Weights of a small masked image model: trained on microscope photos of single blood and bone marrow cells, 8.0 epochs.
Rows from block 6 of the encoder of a small masked image model, named by matrix and row number. Rows with one number belong to one neuron. Each number is 500 + 40 x the weight over its row's rms, rounded and kept within 0 to 999. All counts start at 0. Numbers have three digits each.
After each neuron's rows are labels from the 100 images, of 14976, where the neuron reaches its highest value: "peak at" is the part of the image that holds the peak. Only what is clearly more common there than usual is listed. The data: microscope photos of single blood and bone marrow cells. In brackets: how many of the 100, against the usual share in percent.
# fc1: MLP up (encoder.blocks.6.mlp.fc1.weight, 640x160), inputs 0-159
# fc2: MLP down (encoder.blocks.6.mlp.fc2.weight, 160x640, transposed), outputs 0-159

fc1.578:470535497484554439478512577441473450490501484427533510491524487472456443431446563424462471563489512494551443519521491523465556494528493549450507532496514492574511452442506451499488496548521478431539466558500445499506493491470492572489497466522501520511553483529557550550523471490485463543517452452520476525438575434435539486498467492519564606516486506517507447480489527565487512547453537473529534522435444440511508546567506513549445472458465536523554453425531441546546483436472425
fc2.578:546458443504486567502518486454440479520574459552502468426492513445470448520529555472506541515557511547492505490481568548489520461483506562435546590548485535549508551420521461494538496507473524597484561585542498505445508551538492520464454501476547539433555429528524496494535431467556532535449491464540540458499478447558456548484504471465521539552507477558557447493454473524536459463538427510504521509532490448534508511519434435491474470479457530539436499434466504464457475451523488
peak at: centre (49 vs 11.1)

fc1.608:589495511556505489476508442441544453508489451541546521490522467495519438530556560488428550469528512525476519551427529570451587473565531520497541549409536473460486521488450449563494507470566448571560500493478485476496469444509486442514467489502476588455556512482466435519417578463504435541434496559493481530511466504526542525541540580509546543448467519537457529521545512582506489534493524480461423475516474536496477476474491469518436490534466482526448488446510494466466491490542485
fc2.608:456489444480510534432456517453497438517508539513510426542494531521527584524464521505492528544443475522508493425519460465527496539494517468517485509460494484472531518507545461505508497464546467545522505451436531467474566499493493562476487510467469485347536433487538544544476512494487496461459549523493457520459503466506478485464510527751511488502467463490487469478496510537510508501518503450476517445507502486498528551551500465480469594456545485478453491438538518472493471540530504
peak at: top centre (46 vs 11.1)

fc1.432:548498594592526566460449451491574512553448455492481433489437511456535527506471571513450553454541513532507505475487503561486415444459499508534512468570481423512499544501462509504411496505452482528513457504479508540463449591459485479465565512461520482469480501512466485532545478445523400527517529472484503458500547482469549561455539542524520538464514536562562544443455550545521562581428486560546526551511466519514493484529460471514453503515484556475455504511493515523512461514442520
fc2.432:446477468437474584532504541514569522517509495554505551446503475541537507472513500416478545487523487464459557480559516500529469425456420470439479508540464553377517504520486474502472479502503430485422538554555417464515531550500500565530516522506480518397511472502549493447504463495507531468480443462496508485476503531480513456480536457632520498491548521486515532474475550470469537525496545437460576597514555539481526499584527457464443529445521484470496511524484488486489532501466521
peak at: centre (50 vs 11.1); bottom centre (30 vs 11.1)

fc1.311:458492534446516491512556429498531504445467529533417496525468510450510577462534535440528489462472505443476477516541514561440530429487543490453449460555471573514452486523448539533519455481552447458497467537411460496534486440452449544489534533456481420486526525515435471503536515513540532485561501551536523468453468560528481518450554469481505504515535506483495465448607444457533481495520485507524480491550503550551539514463537464446527551458530419427458506413530539512493474559464555
fc2.311:454570488522442493506481497458450502458585458497552520463577463520513551501483498458541448437477518544498529506534448422459501559484456519467482538473465474502513524488521563460495511569535530481534424459519431476461464464481470449524523485522437535628492517522531464545451539522479548529548491513470481521492537478518543497477563473368532566514512519445530431568472510452481539467499461477486488440436535452531530457477438474480501472501465557539516499524548464540553539502433552
peak at: middle left (48 vs 11.1)

fc1.489:535433544544528544440567494562498472564494567526455441473444473569522447560442428528555499467512473482567504523469455525547462533520471494460504464488486539477489451558502521527557457454462485426459500546539489488527433485486488456547557476537530461506494457405571487540563464458485515460449562482528503539451435496582555524511523440469492462501484503565555546453476522446529531546480512507454463479465474482470530467522490512560567583455563545451497502513515466502519525554498488
fc2.489:482552521519528507474523436495451442462513454562481492557537428577570504437543514469422522504553492481434451437457527597490585472474569519589542435418466505484527479448544503531526567554527546528463546474519498479514503461442534521441492440505490520472559564515499539463500530509455556527476529466560518493506497529500442497535525451474465448522460497489518472491533452549547489469462544499477484483513471488503445497518464556548496591496504472431452558558484507526467484563503446
peak at: bottom left (55 vs 11.1); bottom right (44 vs 11.1)

fc1.501:511418553428475542459494584550377516501498530460480571466423409511546492502508506477465470441594507478544504551490438501542537455498559566554477467474512514444505544488485544521517487457486528479536516465550494545596460505517564461505474512507461453464501538514530531479429544555488498507457509541470573490539451441474517533494518453512528520476491506510470507448488451457455560432437554469524514512460525513490525502501453514504506448530491523604529556465430524539531507494449520
fc2.501:471488470460496492515524490470527485549513567526472468466532526558452524464505422478521586484540498463493561466518510391516488507439518525495472478489560523448522547520441509464546519469491516529512485473502477527521553465543522498487513469541504522359532556480524488517475488510526521495541502506426428501458568534527501483499478471691487532487548498443493471511554545503478524409576498467542510524512453466457474571498492501524524510513501496482507528489490601444535549486571549
peak at: top right (38 vs 11.1)

fc1.419:467467465504462542520564487548516508519456529446472474531506483512484469509484453466535507504441526471539572543463528472553567527482486525520506450497527488549529519583512551578470454492465512487524451466517509588490514461550475597438443465548485432512476542547548464517504568441487498450520538540542453477529540433519527502477424441496517468464444530581496514512439551523518450457511497495487522517565548552423460485561517511508424520491552537438484503572582558567525515553524475
fc2.419:512503579523518459565497486512492515558561471526562456540461530528540482540483479448451507506489579487509519485465487456487508468531549547491465503535446458481532498503532551521565564560453487526475511500538521473511434446513464492425580484502491531502481495484521495436472530576435532448475468497576540501465540444581530482477541539375476511512525553496560416481486502511520441489526487565561465407497524457460423487420527471461513489479482459455576550492493443470485522517559507
peak at: bottom left (34 vs 11.1)

fc1.552:474457567458456524534554498488507480487449455550469494523561477536533536570533453506517450511463494494455525546494501499547477480509441507480574456475526476459464484517531505575497488555448554523537496447436568521483565460558471458501547538572521516491499526560432475458458578502510570471530459451461546527486490540466455493551542469499502459462455537484489481441488490535444533426459455474525515521588593497432522467582510459457501448539493540499475447544556572467517525580460485
fc2.552:448504486493484481525452407525505481576469526451487519474438495472564498537528565519547472473488557463462570436557445447543450512473501478538419559517445464541531427567555512486425465428502490499503515453488497454490492531450538457500557458536509477564558547541551487512518488559533493473482525522437424508451531462521536537542491527422528474515565508502496519543565467459491550531532535483471475509460526508487467421409563451575496509519479480496534464482475538452559535457517528
peak at: bottom centre (60 vs 11.1)

fc1.503:468454512537481562526511535633485512450459547490549528491424478485549496494524563524502455547513461529492457535465492530535531520508548541573477450502520528551561511440446470530434561473493517506541475487462524454498478511474523485531407567482504496409515504509476474466557495463499470494529513574529503476461551447510562495520526494561533578547498554505507535451480495447462523549408485529563485449443483493501470464492411560471542465477474509545540409505442483514509453457432523
fc2.503:488427548535480528482475446468554519460495511502468502505529500432539539513488546486504523536550479558449508563531458516501435434458558541460493532514501486483512557533543503514517448527506465521488465526438488555509530515464470442462538501468508506327497490529471499518479533514539480504505458527494484544504552481457510497541491521729513476570503456504535492476449475492486536450454481454522478502498547544496496510554506499532489457509467533435542434564508465462510476505468467
peak at: top right (49 vs 11.1); top left (31 vs 11.1)

fc1.294:481510546455442557451513493485489433537489475514462542499456551481574584557457561470511460470451507503514498423510435550479491480553533558482409472447541445581517558506543563597464479469507499460512457480430499497501430536545493435518471526576452437537521557516563450490428482519549518481457444460471519519498513517518522555529490426472506507477526569538518564510517535479482490485527507535515425465531496460475539456442544491450486463509573556499524487560526502510508454477514531
fc2.294:446481490462526543454507514537550458513465529452481516464525483526472544506546428550563562467534566451491466439564572473472509518538520455546487486450547520443556517568474461504493469477473493530510509505548488524472569550537508509515566537446521474375445457480491509523481500457545573510459459457453512534519453481475456536579487483661512484502497535543497457426471495467541553462455489542536504500573503500545487589543503505507477495466514476501451540512489495471449473560501528
peak at: top left (41 vs 11.1); top centre (27 vs 11.1)

fc1.605:511475532493523495546438557534426575501488487538463512475563471482543461542470488529546445488541487553486509531501545483567560478513451542517507507510466468489495481524516497438431541564547490456453531527560589570502472558463459443506509539475547581548505465522529504536484541532437527529491537515445462485542424450541458550445521509536541454478476546542468457508445517445562521570549453464455435449475538412517536504501488424492569543480465534470466521479531535556525515556479533
fc2.605:488492468548552458533567508490582489439473526518466434478487422499534553520495461522512437541515525466512470459543537449538504494543450498496490449451483432497475469457478501533485487533493475511525466503508570449566532465443527545470472466473479505406496457453458512499507483511486507435515492460510443474499484449537474465533493502691438530487558468512479496422515491500497486472432540536473521513515444459548497521580567509547552464453498498454485505521488500450586539533557564
peak at: bottom right (52 vs 11.1); bottom centre (31 vs 11.1)

fc1.67:516427481541513496443559481564466527514446511534546504509438442533511442554606478522485456491495491466553487486464475534459572473459552524554475462478483502479541449508471478496509462513560462464627473539559461494520444536497469490469519481470475530478521561441469486495449506532464474464537482460506558521455433448496516547495575474507536536517552489477468497542489561549494525482475402488465405485559505496506484425530557522499545510474494537586472570436466483527559559512455495
fc2.67:520477454510497462461495536512591482458478474541490506523506444509473530478466517541486471498510534552514560456473479466526510543509451548488512540459532505493518488537455528466472486470557535505499541487503507475462517455489523523535470516526480521289541477496498516524561478474488482506465489456452487482502553539522463453509540474764517479480455482457493484478543546486530490451452479483475522491487518498490538544574513472479526474512479522523484517481453530463477494481508482
peak at: bottom left (39 vs 11.1); bottom right (37 vs 11.1)

fc1.126:534536519430556493450540497521504479462544504459550487520503521437543515511504512587467490539504522515544439531548521550545429439472552521531505455546516492581460414456516448501480472550530497535451524543459519432453564448500457532530564578513446557535456439427515418511525450520466543566550457496518516494520472528454469490480486513516550504542492476528532443510550488521542453522511518514582500577542486473550495491477548517564456541482480487556529544475409561546546482453507528
fc2.126:521475510562449485548539455422452460528534510518464453468448495562525547462474488549439433467546555515464513525498567504453477557441592499468545474450462544478546498496539472480474504441450447511430525452528496457480467522524529497475496513509512542511535530467545516485551471548515516576448533508532469529480546525525464521493512513356413507538535523440558442514451481507568507496496533445565508486568543503548489444497440502523516475564478491542558483480445561490571504514499553
peak at: middle right (57 vs 11.1)

fc1.105:479492563535484474510481462470455576511494530473547473533519442515505500578519445538455418517560507518538481506446498526483461441520504454512434443481479455467570509497490457528498566506436547537496477479447441410548471439516494506516572534506520498470412473459538540544529508488454480449507485562530507492550461517439520455506494566503452477501568478507460489561485457571459570470552567561472446586480536558449461547464523502519543550453533460459482512518560503519442519565522526
fc2.105:517467480450546526498511529508596551558448490537515474550561532466502573477493463524579504465513518537467545417559465463467493559471434541470529530482481543542501495541490457581448512561524511499518442548497520497558523462544480563560560497451507497498502527495474455483508541501495525519539482544462498438561528487536534540491556508587437541464546427451476447522488461532558445495454539477559485561501519457542465539470486489563543501531449446536539455559566553504578516466534459
peak at: bottom left (72 vs 11.1)

fc1.597:532443542521473519456530563565442484502487545495535478495478481477553535546558531530526476528503535560482548525516474462458453487501529481452432516511524466577588511467494569519491470578533524507480475515411544518488476544515579468425578478458503389511476534455455496417567520484527531503483505521499515462477601504516490529517507580512563469458529463536463530463524439531475463520490571491504507508476474553552533514542427544446517571465491440530527448489513552534450465507451466
fc2.597:472456492528507487567534555498490480519502502558490553431527478480464548513516461451542553414472517470556572493541494490546539471532506453524575453480453526480498501580436506529544508489568490478454490475466470545493520504546457543484505532460491516623441533478532538530404549485467496449526515542490465534545540542555495540535539500426450495557536480470499477563524453565514498528508518517536399497542530499448564500531581474498451534450504551467513452425536553461469540542542484
peak at: bottom centre (27 vs 11.1)

fc1.575:554459564438537441479542512564506445438450549514492501549558563533512535514524542551565496492560475552441476511432570472529528482499443514497536485541567455542493527566532507533453434505504534490495548535514557516467502542568495535524511463551467552510480456475519524481454482466466562432546573485497511531555533482472524493489541458507523576453536541553533508507445517533526440502476484463497496456495473531454558490539565444504503603442453515541447534453451567568531522466538515
fc2.575:562553553531444443548460488464545512549515524529519496444474510501529470540607527479506545571456549473498475511576456496498528542462402560431534470547514426511554493471579564505539491516498559485574555545512511486487494539501462451519547435455473545427519530537531450555494469444495467526545561492472487487482500460482527497454508550521504453464555500533544492513539508466445496493493547449564468532446548472541444517467458516572507432426531529501552483456492551539531552523516499
peak at: top centre (44 vs 11.1); centre (42 vs 11.1)

fc1.70:506543447497553497468554493551563438498542436472458494548537446542537485477544567509441441496538530549542453470465482477522488444557540507525514566552500512410508548439472512521481521530551515555559542499532483454553488503536554494481482460569523544457550441519494565555453451536549457431435516491491484492451467500464548494475459485486477482429404552482564523520461535527464486509501533555549441459526531509470532506567553520557525471513455545563550473465527542522462460561515530
fc2.70:520465471513556503483509496552548458467530482496503435516509535480530508525516503539476473557531556519533482470545487511542571515558459453522477505501549456446524480479441428439485428531509533543470473463489486428447536473465489577530557496494485527367547533527527471467516518418451471535507529508546499537493470481539497516480482448657451467461474514538475520413573524455508553533547445452475590509493462522526527547511474526543475567495499480434496500486516557524491459468470443
peak at: top right (40 vs 11.1)

fc1.328:567478525487474530457543449504461471518450506460447471565501468445520420515541477521504475476539490509462477488533483555464564499511540522530444465477512535446528454548423528557552521513542520505531476534545389488593493459462458434487499454490502519439549555475534453476506531557578492548504555508496546520488521392537543400504595546501523565440418454486553517452527544564460483529532533484501475522477492483500533489477510483463474464494516541573490466446485508469504510552501453
fc2.328:442508533476471557480459494526511464529469501448519489554513524574458551490503454490512522487460470509448483542512550475575467495464503491541435535545483502456470562505502506471542513448554542458491545535476526509464571499498469559538558488535493531347541459488514538549452540456502455505531463553503522497513501473494527511531542477691514454547548459440486485451485502513527463442509512494513524492472455503521553551535543488529507569456543479522428548510521487435428529525509451
peak at: top centre (31 vs 11.1); top right (29 vs 11.1)

fc1.449:447507550538392472492432587484501540539480495493449573477463536474527460451468461513543526471448480475539496530462533540495529537553493546545493464480490505561514574552431519490460543504462503466443442519408415554540553469493499555489554487553444490506520425475512498561584537524427497530492465457555549485509496508468498550468471527477563497462498478453546531432561440472492444408539496539508436482483525448534451516508528462474454471463512504474496512525490485527514573492453498
fc2.449:546569521435488492543540467554554463534523508523508449430503452477484490493541551521545535430515481483475437568448431534535446536540534539461459527548456502547516463508567514536533507444514490558507449499554476548454523557428559485577446508559429544588496495497469436464485455518481495551576533534500514507535490562430532532554467467420513474503486481471498474500493464544461535476510523505500557466463463488456495573501451438464558563479504494447584472555516541502514530501525492
peak at: middle right (40 vs 11.1)

fc1.342:426435551530546495518467580536416508504453544563442442544518441430469505503503528437443457465566538536483483488463486521558543519536472480499458506533473425514556513474551477494506536582514556498484505462547479450420502494475511455504473458530543446512565468477542506460473557449513487467522468448526463551534461482533488466455554467476498417536544455518435470488465500445502448474467493546517532458530525523474489463449411557533530444474445454488517539531506473454420549452498464
fc2.342:550473460506525503446541443529561499527481506478491504522546459505515451507516464499494484435472484451534449480529452447456469525525463437442455510470538568471434507483493483459487532526548548495546517501494569478471554465522482539536471479478520484590483545529513458446531518528544483423418520471501487531467551548539534548492453511344558464436485478512563534507483457571470467480549556537568504553446462464436455505483492544438462468531444504457528530561530492497554478451532443
peak at: bottom left (34 vs 11.1)

fc1.157:503501480544510564510509441451466495491466412477508441434483479504505486470549507541484507466519482486544538541465480508539509458517472533491476441474480482452542590467472462549444470465546458522591410504505561478491460518504521477550438452523515544453462501506478476513531570448452483489493538528532543548462572466440523529496583613567498498513501484496498553509481524588498504524396530555562477453539488553493509495472558506454468477485489578471498498554499452448527441478447419
fc2.157:461482469521515532465466503490529528522476482531441466505493484485517515443542525473489517548496516539502565472505529497546490443514423516487541508498499545530532455496498515513471522485518536520507561480528452478521540505537496549512501545538497474373549470551562515486527528506567461456521531470470554504517482498471472505485519499783537526551477513516512533470475539523543434497439468537462507542472455462561468578473500519521519504482523524438522441471501508481471531473518511
peak at: bottom left (47 vs 11.1)

fc1.513:483489497571486544471539500473500487494526567440469455584505423571513595503527550524548476567456490465482530541492523476512522548550528446501468457492497537421447491543513533559512481557476552525537432432569555496520493491541488535524569483424464494532553499579472481522546448466561492464480477469532501447490439527477438480497481566539523511530468473547531490527519447441433538529509573538425540538519497440493543472546420541501465503455459528549553502449504496468472495522479450
fc2.513:514531536544559507435461527457460546532586450470514527484556460513524428512542478516463453465504537534547522485516499467516538453522553438546447475511500448525450510462468506529498500535424495524457508510549510494519467560500444559520449550514430512615439461530509542478490583504538522454448448481508494476495465496509539473530536497331539465477473565556548459510510462530521534486486504548513411536501521545553468460508560538463498543545446476532542484493522544478538514462472472
peak at: centre (60 vs 11.1)

fc1.270:581522495539552536504529480519446495514481438524439480466523492453483528526448522483545480461575529541505534498483530503561503581462461543520467562482415557540461497483452507581531488458546459432519514467502488470447494495484563552562479517504499446442490568457575536508567533497485436516542476448475465563514554508590478560544551570433561506521448538488445494526523491490546520494436545474514526469511501498442431457481542442494493482486444494473486579493439526459431537500527523
fc2.270:509480436490530492493442549499560484428476500444511538530490471443465510445479534536530449466470555506494447535457470468464465429580538491497574468427501547468538437593435510489580533448546522505509452514518547477476458438510572479453466441503482437468452518456530474514548464481515536528487474467446516552451472585495452541545485510482520444561532519466445489492536490562528534541472523501495576531543463524493484448504496518454547544449516436526502458487461565555476464592474496
peak at: bottom centre (34 vs 11.1)

fc1.455:501549458536526524482465519539493532569450487451479545474552503507553505450479496544543463463451511458469553439533539455420455482493435526505500567530498529542483495473517557542447542439474525509445442533475496512544445456493533453422458523495531491454560551540434488541437551495531486446433479536497490546450484513441443538488579470478564469464503558459538491526446443447423459436511548453473534523516488446454467463529496518479441524429460469465538548496537490458527485516440428
fc2.455:444500534558459447498545488521452518474479506448501555549519449545492486553483542562447456505524443515467542511445530540533526527530506462554446515435496475483526445559455566543530562528495499523422442485542484551502522467508519487554568519499455567548481490469549510552517486420462438447512469528542494448520446563540513470408496552506512497425490458443493562541508485524512512442462577549490463501451558557546512537472578487487538511545524434504441499533584502516544487545542487
peak at: bottom right (40 vs 11.1)

fc1.532:524439455462476519448485559561488514422486505460483558585542457462494497531498485512478502543512479461484558531480546599458500532535457513506491564419471461516497448501520502454562501516464533454452508470486598546488479493569467539475510545534542544458529548544463514546453506519499553522476509475455474456495468497517532431523432424538512440476456539513486495497526488466483464431504557489488534441448457465552469515455510521539578454474536464577595447434465446492528511530570467
fc2.532:501474515557489502524467441455532515579470539528432443525405497498453432512518483550492495566494465511503485448499501532596499502456529526458481479547504454481499576506552451560442533478440500571496480505568575514459519493466471448490545507416444511488440446524468563486501503401493434437547535492460472513514574513487488503477492522563444552457542504456520528467454558491500505476491428590526521570517515512539583582501533501504480530522484532436445472521521500488484475469491513
peak at: top centre (47 vs 11.1)

fc1.221:488455519583501476515450497467495550563481535515465466603508521547446520474538437533480465475432443494501513528516492468562534540517539479433550450530458464455473426560486508519502496518481480417440486441571528515568473617461543506511535538472490485506496515524447526503457496525537552476538427472532498431474494501474473429557473494546471445481496487459533510549527543481562443535480526446543512539435511550557490440488526456568537518469448482527439508547572474535528529462504448
fc2.221:498473447541462554521489547474465543550564468461617543488480506474449409540555428494527451540513511425521440476522542482554509442538437442400513529561511456499522546497522510500543551463434553533522500518550537472479440529548492554487455530483444519549444531455482561495517569454564457494441498459503481507544490523544505525497489546584485473463495484563516468558577485497512542546507432504494492474519497485449521507537491520496491545433496543506488489484533497440476507581557541
peak at: top left (42 vs 11.1); bottom left (38 vs 11.1)

fc1.55:417523438531510548501471539477484487497474489472453471560481527522481433513491586552456533509478467492518491497437535571463440562506477491471441444519512519460514568493485548421523466477435535548551445558534493479507467558543527490521502509560459525542444440581505452485486450487559485444528494552566537499494530458531528482552476522517576397478497472463507549540459428451464481511557459520549480450516459564490460489495450471482410471531551492530528502505533505449427464464478452
fc2.55:488532526474478428575410516434543493507474485428551469541459483487524458516459486395530504535505510534466452424503448533459453512456523497523441512496500508451493559458478556432555525512517490503491524536468548539536503451560488498505482493527478471412444513509485468542432444511504448473514506534598464534536512524495495470461455511505524551481525529543472443473545483543461460551464545511494507560554459549535481501462460541526388562451501444471514463389520440458516550528489479
peak at: top centre (31 vs 11.1)

fc1.367:499500573477537489459553514484524548445528488564454521463497475533514501459416557445489575488484527551478534529459531485542458499449527528467553466494568508493500456533503525513486426467503524514466434514545485443490550437428499456509497450503480453519481467500465523535518469475437538553477522548521573428445483545445447443487477466527518543526456444523499462556413480553478466545464537489444588548480483462511477504437457497493542478497556527545528425432461535554570479428444464
fc2.367:467533470514437529519543540443474457534509416548482488519524528470480538468556502505463538441463536449453521542453524528549501573459556477438517441555489449514509455396482436581454458517496526465553502546531479530564512554459507507468484488552535482526518452498509500530554462554447469574510452501510517470470518523430558447534535479449429450476503523491487488545453446451550463446477485564551467488518454474597480466457429539482499519489479568554473540529448540552494514535522475
peak at: middle right (27 vs 11.1)

fc1.160:581424572575519468422505498509490551546488530462457537462527511522475504506522508507460447401480515423556488537530510487485500449538473470557498481562521520524553500494503452541489474525438535518486399462480525510456530460451527471504570490420491525464491588474550505495496536447491515524473521475544474512435425455552558473519523540455508525434529543559556485567551478505565532584517502529511503586524539498481539488506522541457567550531444491544537527562500500503533470558534520
fc2.160:554563437455501469532501568524591518521455569563514499583470468570524523458545519483534477520437505539542470514506508516470541507479489495551517491477499493424451587570556495496494485532429536465509535501507526514464487481513467451541478560521466446456519540567486490477512577532465479481482571506533484530454492561535468499515474551641456428532561486448427469519534470535520530503496502507466554576525499521500509497524540560461573545540513438538503527471549501485527433484466474
peak at: bottom left (39 vs 11.1)

fc1.257:592488548490437523531549538441479464542477522440541494475558521461492500445509506506515498502575553535559449555535475508452529482542471486581506497556462401529491439565462560562536451488507512537482476489531550530469471511512513519414567497444483490530454489448510486487464487450471467527427458499517472441523451467435453455532480570496552421556433551537516478443529452423510556458481524445496468523461457532530495535507445510548565468521475504482513518520455477560442486520528525
fc2.257:529483572468525543501524503511530474455547510479539427544544474511460540521523510502493505516484457529499489518474486485553451463548535460429522425492506491462458567516553559548566444433440447523520526518518549588542552501534512562563460513442471530610440523457499443540512550518462531442566471420514547452517551500524541516504468450450481544527486522452584451460511540554510532549545506507560468476522512538494471522463537513427579545501503471499450574507526536519503515487542545
peak at: centre (68 vs 11.1)

fc1.56:436543448506547559486520545496561482517466553468444514506471565428443441468410552542547483559580447439469482503458526467506460489525524478478536528523446547518433428550465479538470536497502528504476471578446463474570500531443529537513522488551518463479523491463531463552501454564514517500491516512463553543509443545493526548485521443522509542502489469555453539564509527488531537432500494445470589495548509501550472565459556533529477532462496523561442571524542455555473540450505472
fc2.56:487482468507480432466504544510484459440521421434494457503488498534491488551468466520461528527547518531524453452494445408437434488551459531522546479478519496454521464468540469541493491476531443542477473539508517482442480569540506525462515516581494457388448529452512529488482456555498567456473482503559560494483479533468493470495537440591501567476490517512469510505488441419505455516554456517471513477503553542451468582499516540465467525507488505449409572415446449566465471499464542
peak at: middle left (34 vs 11.1)

fc1.250:446528588514488520428480560537472519529469571494531556468562568544482540526510478479550440489506490555453553459557437579510486465538461462575483577503524480558514518462537517554440512543494543523544519481452509545431467491543553421467475468525449501504547492544543456482488559513531426527566462433551528500504493468465511457545471495477520495525571543552537547417494501521471442483510508444554454494519491473564431525477524525538463454448473514529439491446545477459516518508481472
fc2.250:483527513517527478507463527451535457556534488543535432474493475501494473575478539502468490446549520474493457454541493450522467460535531454552454487467528532454486454556503471506507482504499493507452517459480500533575552498505553445568527538530486453519430460582497542479488467563484462542472507518524492503514551559508575449457446534391432519473449581547545560565583528487457501472511512498556535487491470532475469482433495506498411533566539579503547455517465397466508437495464517
peak at: top centre (43 vs 11.1); top right (37 vs 11.1)

fc1.174:484511404476533525541499582455520564541454460465572476529459519474557523485469477522442435600461490515558473465446452521532481555547502442461560479487525442517456547449423494475506409522458486546467548475446432557553466500454440445518463487513503483515548539479543538508526538543435500488501425465492525566472480535512512529546506539510486573484518504533543443479513506476516549447542506488513555522502521570550431564476524510504543449470471488530452495454518431499531483439486530
fc2.174:553491463493506551566473443530448498470520510490460482539472540485421548528438527459543498545433518446508505483542534428463524414522486547521542451519422542514471558469439434436503530504533487481512485482507474467489497529528526583474480484557448390528497503462484521574441528522526459460527433481520463511442477450464538535566466511572521541546512477452450497434443531477456434465460450508569504445546466441497509494487553463491443525433523471526510520426533484498553538525496511
peak at: bottom centre (53 vs 11.1)

fc1.73:479546498523561492471465462479570530543436451569470460484505500527496578449561547452549558535448480455462572494525499475481489466441511534569504440564497528432497449510461499482456510448502508490462489485443460515518482409473464502513581470475471541520454438522481499541495522451565485474519569482538497571403486560535447507519551492503484482531513517457483456526457497442503510459524460471534467521459539549499477562494565523571504505432563428549462454474529582515455488483544554
fc2.73:454566455522554424508543475554500457493568477455521536556461534511479489470478553448552438548560473542477432516493504474443565495459558509489459449514486518545496491552481520479531463452531506527462505540439526475449442465511448537477549525528435520637506465445498493503551494472466548455474501434486554541512481476552477511542468482378469456566464535550553529575533474526533500465497531489529462505514477512467527521447504490455528504545498542440512466557557471464436456516450485
peak at: centre (27 vs 11.1)